A small image inpainting model, trained from scratch: 48-pixel images, 149.5 epochs.
Rows from block 5 of a small image inpainting model, named by matrix and row number. Rows with one number belong to one channel. Each number is 50 + 15 x the weight over its row's rms, rounded and kept within 0 to 99. All counts start at 0. After the name is the row's rms in percent of the matrix's.
After each channel's rows are labels from the 100 images, of 14848, where the channel reaches its highest value: "top examples" is what is common among them. Only what is clearly more common there than usual is listed. The data: telescope images of galaxies (Galaxy Zoo DECaLS).
# convs0: first 3x3 conv (model.enc.1.2.convs.0.weight, 128x128x3x3, each kernel summed), inputs 0-127
# convs1: second 3x3 conv (model.enc.1.2.convs.1.weight, 128x128x3x3, transposed, each kernel summed), outputs 0-127

convs0.98 094:28 59 61 48 41 20 20 55 59 47 32 36 65 44 78 62 47 67 69 44 49 49 39 68 56 49 59 57 62 79 39 36 61 37 54 49 47 38 29 57 47 43 35 64 31 50 27 20 41 63 66 44 59 42 49 51 62 52 65 67 49 32 59 47 64 39 35 76 97 40 43 37 47 53 29 52 37 43 50 40 61 23 34 67 39 37 42 50 62 61 48 64 38 71 66 59 46 53 62 66 36 32 76 34 23 42 77 21 62 41 32 54 22 73 70 44 51 41 62 24 37 36 76 34 43 45 31 48
convs1.98 097:53 70 50 47 62 65 70 59 50 58 35 73 66 66 54 79 36 32 70 61 54 59 34 36 34 30 56 62 59 37 42 54 07 59 50 39 33 51 45 55 57 53 46 57 61 43 60 60 45 38 41 56 57 51 49 40 49 40 61 35 70 55 87 85 42 38 14 42 31 43 69 65 53 37 47 55 43 48 25 70 61 64 48 27 61 68 48 66 50 51 45 21 70 63 58 34 59 39 41 37 42 68 54 54 40 46 45 59 79 66 57 39 28 54 42 29 57 45 51 20 37 64 30 44 07 42 31 17
top examples: edge-on disk: yes

convs0.69 096:36 42 43 45 50 77 31 49 50 52 41 42 48 50 68 81 34 50 70 55 78 38 58 46 75 53 61 79 29 57 33 26 57 69 22 47 41 40 83 32 50 34 46 42 61 72 38 45 70 38 43 30 54 41 33 45 56 48 26 46 53 49 32 44 51 28 55 34 71 34 58 64 48 49 51 78 62 37 83 42 44 45 65 32 44 81 41 85 19 69 44 47 63 47 34 56 43 54 35 55 54 31 71 63 33 56 40 35 42 34 50 36 28 34 50 50 68 20 68 35 41 34 64 37 42 39 45 32
convs1.69 101:53 58 63 54 39 67 48 39 37 51 49 43 31 57 51 33 78 48 45 56 48 47 61 73 50 30 61 53 33 21 55 71 85 49 46 58 76 77 66 45 76 55 54 36 65 46 52 60 37 47 28 58 47 57 72 50 58 63 31 56 28 74 47 59 76 20 55 83 54 67 43 57 54 59 49 36 44 52 44 60 66 76 49 41 63 58 75 26 14 34 54 47 70 44 33 53 63 59 42 32 65 66 60 58 70 39 64 62 50 59 37 58 52 59 81 59 60 60 78 54 21 32 63 59 53 90 53 61
top examples: roundness: cigar-shaped; edge-on disk: yes

convs0.27 100:28 45 27 45 63 78 66 46 86 44 54 48 44 68 56 60 80 47 34 73 58 70 42 57 77 42 37 71 48 62 44 26 41 37 41 62 23 52 62 20 47 48 44 42 50 72 39 36 42 45 38 36 55 42 41 48 50 50 45 35 47 26 46 45 41 27 47 37 73 34 67 27 38 60 62 51 27 70 58 27 45 24 51 28 53 91 38 49 24 34 60 29 43 59 51 49 21 38 37 37 64 42 68 50 50 56 62 41 18 55 71 44 38 44 70 51 59 55 34 26 38 67 38 58 35 54 25 53
convs1.27 101:24 10 31 29 30 50 17 64 25 49 12 54 55 53 25 63 46 39 48 63 41 43 28 46 64 50 61 78 43 51 60 35 78 48 36 40 59 72 43 64 75 21 38 51 35 39 48 58 26 41 52 65 50 47 44 53 43 47 35 61 34 35 14 57 50 47 47 52 47 41 41 49 47 46 06 48 22 36 55 19 53 47 21 47 38 26 54 52 31 45 44 41 33 49 32 44 38 34 31 34 56 54 65 52 45 52 46 53 48 44 68 62 59 51 62 40 37 43 23 18 46 52 68 49 46 41 48 37
top examples: shape: featured or disk; edge-on disk: no; spiral arms: yes

convs0.96 108:54 45 38 46 48 71 35 61 21 47 48 58 31 40 52 45 46 71 65 59 49 54 42 39 49 34 26 58 60 63 47 49 82 19 70 45 58 85 33 48 23 64 45 41 57 35 21 27 52 63 62 60 66 52 56 36 38 68 47 27 89 44 46 47 49 47 53 53 42 37 40 67 24 55 45 38 59 49 55 55 70 55 40 68 36 57 62 45 55 32 59 50 74 67 93 25 46 55 56 48 68 60 57 43 35 50 34 34 24 28 43 46 34 74 52 47 74 60 57 77 39 33 17 53 45 69 34 30
convs1.96 094:55 43 37 49 62 59 60 31 59 79 61 57 70 53 50 24 64 34 50 47 63 37 57 42 57 70 43 39 64 56 45 52 30 83 45 26 55 10 54 51 41 47 69 80 46 54 27 67 49 51 29 57 50 66 36 68 28 53 49 35 35 57 25 51 58 71 65 53 71 42 54 41 40 50 85 68 38 45 51 58 46 44 67 35 37 50 27 42 63 66 21 53 38 51 06 88 27 34 31 62 37 38 62 66 51 56 54 65 72 33 54 55 60 29 43 70 55 59 50 78 60 35 57 43 54 57 44 57
top examples: roundness: round

convs0.110 090:48 55 43 52 49 39 54 47 63 77 50 64 59 50 48 45 54 32 50 53 24 56 44 87 59 55 24 58 18 39 70 36 24 57 32 49 58 48 73 14 44 40 59 53 58 50 71 45 34 33 39 50 62 28 63 42 63 56 61 57 67 67 72 29 58 63 43 57 17 61 45 60 45 45 50 53 38 48 54 41 64 18 40 47 45 69 29 53 66 44 57 27 28 51 50 89 45 54 53 48 37 60 37 32 34 55 78 26 56 56 52 46 50 46 52 32 47 60 54 32 55 98 59 40 59 09 64 71
convs1.110 096:51 33 34 47 33 59 55 11 47 41 56 71 78 60 48 80 58 64 80 49 63 39 95 26 33 49 46 67 27 41 50 26 35 54 45 39 68 42 41 49 45 31 48 48 39 44 35 39 27 33 58 49 51 51 33 51 49 50 42 52 63 52 54 37 55 27 22 36 67 56 55 48 50 46 33 51 64 72 57 40 40 38 60 73 56 12 51 64 26 36 49 60 29 37 42 43 42 36 43 52 51 62 55 69 69 61 37 37 24 28 69 42 64 21 38 55 55 41 56 35 41 48 40 56 27 13 30 66
top examples: shape: featured or disk; edge-on disk: yes

convs0.74 093:24 55 40 59 40 58 46 41 49 20 43 49 57 26 39 70 50 50 85 48 33 45 49 43 43 32 29 66 65 47 62 41 28 17 65 47 29 35 56 41 62 54 49 57 17 26 09 67 70 38 20 76 70 49 34 46 52 60 37 47 46 70 61 33 44 46 44 51 59 56 36 47 37 47 63 41 52 27 36 27 55 65 61 38 56 72 54 45 63 50 58 63 51 52 93 59 39 49 41 52 27 53 62 44 42 57 68 47 68 84 69 29 57 74 48 55 47 37 55 38 33 47 56 14 59 57 56 60
convs1.74 099:56 31 17 42 38 58 40 39 70 47 49 38 59 73 44 51 39 37 45 68 60 59 40 24 47 44 65 65 46 34 69 38 68 47 38 40 52 57 23 34 58 11 43 52 48 61 55 52 30 42 58 40 49 24 45 34 38 34 66 53 47 25 39 45 86 66 70 41 62 19 60 43 47 43 47 37 39 88 34 37 41 39 36 40 53 51 41 56 47 38 66 28 26 55 44 69 45 31 32 26 50 57 79 63 64 42 30 36 30 35 60 55 54 42 43 81 42 55 19 27 42 74 56 55 35 26 42 61
top examples: shape: featured or disk; edge-on disk: no; spiral arms: yes

convs0.90 109:56 33 39 57 54 60 38 33 53 15 56 39 44 22 33 40 45 47 54 64 28 33 48 38 24 52 44 63 43 70 42 59 55 64 56 54 12 42 45 56 41 58 16 47 54 46 48 47 63 53 59 33 63 54 44 45 60 34 58 73 39 30 50 56 49 43 25 45 50 73 47 15 45 26 44 44 50 61 57 40 32 38 34 76 45 50 41 37 16 36 67 51 67 49 73 76 21 43 41 33 28 64 99 66 67 58 49 43 41 38 45 49 25 27 40 58 50 44 55 60 41 55 71 70 46 40 44 46
convs1.90 080:37 37 50 47 47 59 66 26 57 60 49 82 56 62 45 43 61 17 43 77 48 57 63 60 68 56 40 54 68 62 51 62 62 52 25 35 63 58 48 28 62 24 73 62 38 57 53 49 51 57 37 80 61 52 37 59 53 71 41 17 51 75 57 35 25 66 69 59 45 43 53 36 30 53 33 41 38 54 45 55 66 39 36 34 65 98 53 45 50 60 46 33 46 65 42 45 79 33 53 64 59 33 35 33 59 69 36 43 58 84 54 66 50 52 67 46 26 54 32 62 56 45 17 60 75 68 40 33
top examples: roundness: cigar-shaped; edge-on disk: yes

convs0.113 111:33 69 43 65 35 41 41 62 00 69 57 62 54 62 42 33 51 16 34 51 48 54 57 27 38 59 31 37 46 40 48 37 32 60 41 61 34 43 49 47 54 50 55 40 46 52 33 42 54 71 33 60 45 66 63 32 56 59 49 26 35 38 50 42 29 47 46 37 47 75 44 58 44 49 34 46 15 64 56 58 40 35 56 55 37 25 28 35 57 39 52 70 70 36 53 18 71 54 71 42 41 59 22 31 25 45 46 63 43 58 53 58 46 66 33 41 43 45 30 46 59 26 00 60 78 57 43 50
convs1.113 118:63 42 65 55 66 73 52 42 31 66 73 44 37 60 36 48 58 31 54 54 39 58 72 63 46 47 42 35 68 62 58 70 07 45 66 17 61 43 75 57 50 65 47 96 50 65 42 72 75 44 39 53 61 62 64 53 68 41 39 56 58 77 50 47 37 53 54 44 35 59 33 32 51 63 48 38 54 34 27 62 59 47 50 58 44 27 67 43 58 73 26 76 52 44 36 53 71 50 52 45 56 13 59 54 52 54 47 70 41 57 77 57 84 58 40 30 51 60 81 44 73 47 52 20 47 61 52 39
top examples: roundness: round

convs0.41 109:14 40 59 46 34 53 28 63 28 44 31 53 21 50 43 70 33 32 78 68 59 47 48 41 82 34 63 49 42 57 56 30 66 44 36 32 43 52 45 64 48 45 18 46 58 51 17 46 78 28 46 43 32 44 51 30 54 65 50 63 32 34 45 57 39 67 48 68 83 60 40 35 42 29 58 25 55 57 58 15 60 41 25 60 55 44 51 43 31 40 48 93 60 49 55 50 22 49 60 31 38 29 51 42 50 43 58 56 47 49 66 57 43 53 61 57 35 58 72 30 25 50 49 53 56 60 36 78
convs1.41 116:60 64 09 41 66 53 60 47 76 62 19 49 57 53 57 57 45 46 60 41 55 57 35 59 39 28 35 36 58 41 25 54 54 66 17 55 57 68 30 51 54 50 54 44 49 27 34 33 58 54 52 37 70 37 49 23 40 61 65 25 83 50 80 61 39 63 40 50 43 29 48 34 36 59 48 57 24 76 49 67 67 42 53 36 09 79 54 70 55 73 59 27 72 73 62 60 27 56 41 59 56 60 64 55 31 27 50 62 66 66 40 21 46 64 60 53 45 54 49 52 33 53 66 45 42 45 68 45
top examples: edge-on disk: yes

convs0.20 107:63 70 53 40 47 22 36 53 54 58 30 43 62 62 49 07 34 48 42 51 38 78 55 46 49 49 64 24 37 46 67 40 41 62 68 50 70 46 37 40 48 40 35 37 55 59 61 36 23 58 40 28 62 50 50 38 56 46 61 68 55 36 42 61 38 57 50 35 22 45 59 42 49 29 27 49 14 63 44 18 55 24 57 54 50 45 58 27 63 28 34 27 42 42 64 41 75 31 77 44 55 36 13 38 45 67 32 42 53 27 40 42 63 32 52 37 69 26 31 32 64 81 42 40 38 42 64 54
convs1.20 083:55 59 48 43 44 39 42 57 39 46 75 60 50 43 40 61 99 51 88 21 68 60 42 81 67 63 37 56 59 65 57 65 59 62 24 31 38 50 87 36 75 74 51 50 50 49 37 66 53 60 64 57 61 69 49 46 55 74 43 33 46 58 71 28 03 26 30 53 46 69 51 49 45 61 42 58 64 48 73 49 36 45 55 50 48 56 63 67 57 65 39 58 36 34 43 59 53 41 40 56 50 23 30 59 49 54 39 51 51 79 66 58 64 54 35 53 39 43 51 53 60 21 44 19 43 62 36 51
top examples: shape: featured or disk; edge-on disk: yes

convs0.127 086:28 72 56 59 39 54 43 50 34 43 52 40 56 59 56 58 47 48 26 22 41 55 79 58 44 52 68 29 55 00 44 99 47 54 51 50 38 59 46 62 58 55 29 59 59 54 00 41 52 49 62 54 59 43 56 38 56 67 55 44 67 50 56 44 73 47 69 50 46 38 32 34 41 40 51 49 51 72 52 30 42 60 59 34 51 41 44 53 38 56 42 54 43 75 63 36 48 68 40 46 62 31 63 40 64 40 76 22 48 33 29 35 33 46 64 38 59 52 43 55 52 32 61 36 23 70 89 44
convs1.127 094:55 82 66 66 31 43 68 59 35 53 50 36 47 14 46 41 38 55 34 64 41 56 63 70 61 61 42 58 26 46 62 44 64 40 51 47 58 30 79 96 52 55 60 57 53 43 70 57 46 53 47 39 55 46 27 47 66 24 55 48 45 55 37 52 49 63 50 65 36 53 66 62 62 35 44 91 58 38 65 34 60 55 36 02 76 53 54 75 35 41 67 76 55 32 71 36 38 45 62 39 35 57 45 52 61 55 50 34 49 36 35 52 68 35 13 71 53 44 34 32 52 55 57 70 42 43 28 44
top examples: shape: featured or disk; edge-on disk: yes

convs0.77 110:28 20 26 65 36 46 50 59 68 34 38 46 28 36 40 47 41 52 77 67 21 44 52 46 52 39 49 72 37 71 48 49 72 41 57 67 06 45 44 46 66 55 38 38 41 73 44 59 58 47 44 54 63 28 49 27 31 48 27 65 44 58 60 46 57 51 50 58 52 50 36 42 52 32 49 46 44 73 38 41 49 25 54 80 54 67 35 50 46 49 60 53 70 18 89 84 00 61 56 26 48 54 63 49 62 43 43 43 59 65 59 39 33 51 47 22 53 26 42 51 42 58 69 62 39 48 50 61
convs1.77 087:36 39 51 47 45 80 61 24 51 73 53 72 21 59 41 46 45 11 61 36 28 57 38 54 57 51 61 67 56 61 44 64 64 38 36 50 23 59 45 54 59 27 40 70 40 49 53 44 54 48 23 57 50 51 54 50 54 54 42 60 48 41 70 56 66 75 87 60 60 50 53 48 13 61 28 17 50 59 53 50 48 53 63 44 45 83 45 60 58 43 56 41 40 33 26 52 69 44 39 30 50 70 48 52 35 62 42 23 38 44 22 56 48 43 50 97 52 35 33 75 43 38 13 65 42 51 46 48
top examples: shape: featured or disk; roundness: cigar-shaped

convs0.47 093:64 57 56 53 51 86 57 79 56 51 44 34 42 27 36 57 59 67 61 48 56 36 19 55 58 79 64 43 42 46 62 41 36 60 42 60 51 31 43 45 56 52 53 28 66 93 55 57 43 40 47 22 30 51 59 40 43 43 19 56 05 57 20 48 40 26 42 30 34 43 40 45 50 33 37 43 34 59 55 56 57 43 32 26 68 50 50 64 39 48 52 25 49 44 62 54 47 48 39 66 58 72 54 77 89 40 35 43 49 33 62 63 72 53 61 41 64 41 29 23 49 48 28 62 70 49 71 41
convs1.47 089:44 59 28 63 46 40 62 44 56 30 47 60 47 23 79 47 40 22 18 79 66 37 58 53 42 40 73 55 63 43 61 64 67 44 55 43 48 31 43 35 55 52 47 27 40 50 64 43 39 38 35 52 58 32 41 43 45 60 56 68 23 45 67 39 62 41 64 70 54 29 47 48 55 42 99 56 15 65 58 45 42 27 46 40 56 63 54 27 59 22 53 71 26 29 66 52 47 46 33 14 51 33 55 50 59 40 61 53 65 87 52 44 26 37 39 61 76 37 37 67 51 57 32 57 51 38 62 42
top examples: roundness: cigar-shaped; edge-on disk: yes

convs0.1 123:64 63 30 24 54 29 43 43 46 36 46 58 65 67 58 81 91 28 22 39 62 49 58 52 35 47 33 60 71 46 54 49 33 50 49 63 52 61 32 55 31 56 71 49 60 59 58 45 30 68 69 48 57 45 70 62 45 52 76 42 48 43 64 56 67 39 67 42 53 55 41 67 58 56 70 57 46 46 66 58 48 68 31 28 56 48 54 67 40 49 45 31 17 42 06 24 53 45 68 67 79 19 45 27 53 50 40 74 47 42 70 46 41 59 57 70 72 63 42 46 55 66 39 58 74 48 33 81
convs1.1 102:35 47 69 71 66 57 37 67 44 84 51 73 43 80 53 49 50 68 43 22 15 54 72 56 47 40 58 60 92 59 60 57 74 53 34 49 44 57 46 76 48 70 43 32 48 52 47 59 58 36 48 58 37 60 36 50 71 44 37 80 53 66 47 27 41 42 47 55 66 40 42 33 25 64 55 44 73 34 36 51 46 32 64 46 59 40 52 48 53 39 69 44 42 59 43 52 88 47 42 56 35 81 74 89 50 33 56 42 47 45 27 60 71 30 27 67 32 40 45 50 49 29 35 53 70 49 57 39
top examples: roundness: cigar-shaped

convs0.61 082:47 50 33 79 50 76 20 57 66 58 48 59 52 36 29 73 38 55 77 51 44 26 23 40 88 26 51 54 43 68 22 54 70 26 33 48 64 49 35 45 46 51 53 45 62 56 12 64 56 42 47 70 36 46 52 43 39 24 39 71 34 47 45 51 61 48 69 57 60 43 53 51 27 44 43 32 33 58 53 60 40 35 48 21 64 61 64 63 50 57 54 49 49 24 37 55 37 58 50 56 57 47 33 55 61 18 94 50 50 25 71 58 33 59 73 45 45 61 46 39 37 32 37 41 19 40 37 53
convs1.61 092:38 32 52 08 52 61 42 71 38 62 29 41 43 51 56 06 32 53 43 46 49 57 39 51 40 30 44 69 57 37 52 58 63 56 42 42 36 63 55 45 58 32 44 53 59 35 42 46 16 57 71 43 68 30 57 39 51 68 70 59 42 58 76 55 66 47 59 46 32 85 40 72 59 45 52 63 57 58 50 29 34 56 34 61 37 53 46 51 34 15 43 61 66 39 59 40 40 69 77 15 43 34 39 37 27 61 57 38 35 80 37 23 65 59 17 54 37 29 49 68 41 57 32 58 33 48 33 47
top examples: shape: featured or disk; edge-on disk: yes; roundness: cigar-shaped

convs0.17 099:63 64 53 63 29 79 61 46 80 36 62 24 20 47 39 51 45 33 65 60 57 10 55 31 40 75 54 35 36 20 46 73 58 70 52 52 60 55 59 63 61 33 47 47 76 54 75 46 58 26 30 68 55 69 65 77 42 30 39 47 42 38 32 63 55 27 68 53 44 50 51 38 46 82 57 52 62 57 59 59 32 57 43 40 44 58 59 52 50 57 68 57 32 54 67 40 39 60 22 45 37 69 70 54 47 25 55 41 52 14 56 78 40 59 53 31 62 60 24 44 52 34 45 46 33 39 46 30
convs1.17 091:49 46 59 55 76 39 26 58 52 44 49 59 64 65 47 56 52 49 40 36 85 66 52 46 74 23 77 37 59 72 36 51 41 69 59 55 11 68 67 57 37 30 67 47 45 53 33 69 53 58 85 54 82 44 69 52 50 52 66 45 69 65 51 52 81 47 53 66 60 39 66 40 40 29 60 44 71 72 26 55 41 31 58 60 36 61 55 37 58 42 36 26 50 96 60 55 58 69 34 52 45 28 59 40 40 49 76 68 70 71 41 44 31 51 54 59 65 55 38 68 38 36 63 32 42 35 56 61
top examples: roundness: cigar-shaped

convs0.112 100:43 65 60 57 49 41 35 43 53 48 68 52 28 51 62 55 27 28 65 58 66 42 53 27 95 43 42 44 43 56 36 53 35 46 52 51 49 63 62 79 44 56 40 23 42 31 29 45 54 54 29 52 69 15 61 34 59 37 65 67 00 76 47 71 63 51 58 79 63 63 37 64 34 48 48 25 60 61 46 58 18 65 60 61 47 60 54 66 47 37 38 79 34 45 36 41 45 64 31 41 42 56 39 60 41 34 51 47 61 48 34 44 65 68 35 24 43 32 39 20 54 30 36 50 28 42 49 40
convs1.112 097:55 40 40 40 38 43 63 57 62 21 36 41 82 65 41 46 48 78 28 38 46 68 51 18 31 35 70 43 52 77 32 37 47 48 63 46 44 32 44 50 53 33 40 43 43 65 52 73 49 54 58 86 57 49 35 45 63 55 52 41 79 54 53 79 46 34 65 50 22 35 79 38 63 55 45 84 51 58 48 25 55 29 54 64 44 44 67 76 64 52 58 41 74 53 73 37 29 46 72 56 47 56 49 59 48 67 45 54 66 52 73 57 65 29 46 63 51 80 15 59 34 45 37 42 19 44 40 47
top examples: shape: featured or disk; edge-on disk: yes

convs0.76 107:27 43 51 40 36 79 56 65 58 46 33 10 48 43 37 68 43 49 32 47 58 46 42 57 32 60 87 42 57 47 55 29 57 39 66 47 38 69 59 39 49 38 33 62 40 67 51 60 46 44 55 61 50 22 24 45 61 36 38 86 60 53 67 29 32 29 71 56 66 55 61 34 56 45 47 28 56 49 54 45 45 49 40 54 43 62 34 78 56 65 66 47 33 55 52 73 34 52 35 30 43 39 91 65 83 34 78 55 47 33 55 46 57 61 67 43 54 60 28 34 28 77 65 29 68 31 46 37
convs1.76 113:78 80 50 62 54 61 61 44 80 53 63 69 53 55 63 42 71 41 56 52 60 21 65 74 56 52 57 57 49 32 61 40 25 46 70 23 42 26 36 64 68 54 59 56 69 64 55 74 28 32 37 25 38 61 59 52 48 49 55 63 29 43 35 50 89 46 36 47 58 52 65 33 55 45 37 81 70 73 35 68 43 51 62 69 59 24 45 40 43 57 62 51 36 41 26 57 69 35 27 61 68 47 51 27 60 36 77 54 52 51 49 55 52 49 32 60 37 50 37 28 67 32 74 42 58 32 51 17
top examples: shape: featured or disk; edge-on disk: yes

convs0.106 090:60 64 29 37 44 40 41 53 62 34 47 51 45 52 81 68 64 34 66 42 56 66 31 44 81 65 68 54 47 48 53 51 43 72 65 45 45 53 44 65 44 33 58 45 63 47 44 47 35 29 53 42 61 51 25 56 46 70 09 14 70 50 37 62 53 30 36 48 99 35 44 65 58 60 65 50 42 42 40 39 29 31 62 37 35 57 61 53 36 29 42 39 50 56 70 49 44 50 48 58 62 42 52 76 20 48 36 32 65 21 68 31 31 51 65 41 78 47 50 52 51 63 46 51 27 66 13 26
convs1.106 106:43 43 62 54 50 49 56 47 32 46 00 68 49 69 57 47 45 38 24 47 46 58 63 55 43 31 19 58 74 66 49 47 71 34 44 35 57 43 32 40 40 69 56 37 21 43 50 48 50 43 51 50 40 31 64 60 82 62 67 68 69 69 52 41 63 36 54 69 28 66 59 60 50 50 25 42 25 22 28 27 77 67 53 43 64 60 36 33 40 52 32 54 53 97 23 49 57 49 39 52 58 67 62 71 63 37 42 52 40 37 48 46 51 73 66 55 64 34 55 35 52 37 54 33 20 44 63 55
top examples: shape: featured or disk; edge-on disk: yes; roundness: cigar-shaped

convs0.10 106:34 50 40 46 41 39 37 51 40 21 31 51 49 46 48 49 57 16 67 62 60 28 51 67 77 42 73 33 43 77 62 47 36 60 33 66 49 62 27 43 55 65 31 40 41 49 33 41 42 35 52 37 31 43 40 46 34 52 64 76 63 72 80 61 37 57 13 24 74 47 37 44 61 29 33 43 47 48 46 34 34 52 33 79 15 55 34 34 37 27 36 57 56 27 77 37 39 34 75 61 36 50 59 36 44 25 44 50 48 41 34 47 35 43 51 54 43 23 43 36 39 75 52 38 48 71 46 44
convs1.10 085:83 53 42 31 53 63 44 63 79 66 70 64 43 37 47 26 92 49 42 55 59 39 52 46 54 62 40 81 42 38 36 44 68 55 40 67 61 28 49 64 54 59 99 63 40 51 57 49 51 51 46 68 54 55 45 60 70 73 44 41 56 46 64 38 53 35 55 65 40 49 61 41 59 44 52 68 28 60 46 73 50 46 63 47 49 65 64 29 58 55 40 59 31 71 52 69 65 59 45 49 54 54 50 50 36 89 80 51 44 34 85 49 55 33 39 59 38 61 53 66 68 10 31 42 27 30 52 54
top examples: shape: featured or disk; roundness: cigar-shaped

convs0.32 093:44 45 42 27 23 62 11 37 65 52 40 31 63 58 40 40 25 55 57 38 45 43 42 62 17 72 81 45 51 14 59 48 49 49 29 61 56 52 28 07 67 43 35 55 56 50 53 63 30 48 27 66 13 67 67 54 43 37 51 67 58 36 13 50 42 57 66 70 58 53 47 53 67 41 29 51 41 46 54 54 49 37 33 54 47 38 47 50 57 70 52 42 31 59 35 65 36 25 44 45 53 26 40 64 77 76 45 40 60 43 59 47 52 44 45 32 47 34 28 50 47 55 28 58 20 42 64 56
convs1.32 084:47 48 45 44 74 31 64 62 34 59 44 64 53 36 60 41 42 60 57 72 48 69 66 46 30 64 39 54 41 37 78 46 71 61 54 53 56 60 42 48 41 51 16 62 52 49 61 23 50 63 83 56 51 42 49 60 39 66 26 42 42 39 55 65 32 62 22 40 43 63 35 59 59 45 68 45 52 48 60 43 47 57 30 52 64 42 61 29 43 27 47 62 37 37 96 64 59 76 65 58 58 35 40 09 52 34 32 30 32 50 63 60 62 32 21 40 76 43 39 46 58 67 08 62 67 60 46 75
top examples: roundness: cigar-shaped; edge-on disk: yes

convs0.115 098:39 29 25 43 67 42 50 49 25 54 65 35 39 37 32 51 73 66 73 40 37 72 41 56 43 60 45 46 28 44 63 53 41 25 38 33 47 40 23 36 57 37 60 53 44 42 59 56 41 41 14 59 23 50 35 52 33 57 59 67 26 37 33 66 52 29 39 41 17 72 48 38 50 31 35 58 58 65 62 29 45 81 45 29 57 43 37 41 42 47 41 28 33 43 70 80 65 37 67 30 68 62 29 69 80 68 55 64 61 29 41 57 50 67 44 70 69 38 26 40 52 53 46 75 64 50 41 47
convs1.115 082:61 56 58 42 47 65 41 46 77 60 68 30 31 37 64 38 61 52 41 54 63 44 54 49 40 32 54 69 62 44 36 53 56 41 49 52 60 44 56 30 37 52 44 52 51 41 47 44 65 61 72 64 63 72 43 86 89 62 39 29 42 27 53 57 17 27 50 54 74 67 35 40 41 66 67 31 60 43 62 72 43 42 48 46 64 33 77 54 53 37 55 46 40 39 39 52 41 36 38 50 57 09 26 28 58 65 65 32 34 79 49 53 77 38 56 10 27 62 63 67 58 63 36 60 72 33 72 66
top examples: roundness: cigar-shaped; edge-on disk: yes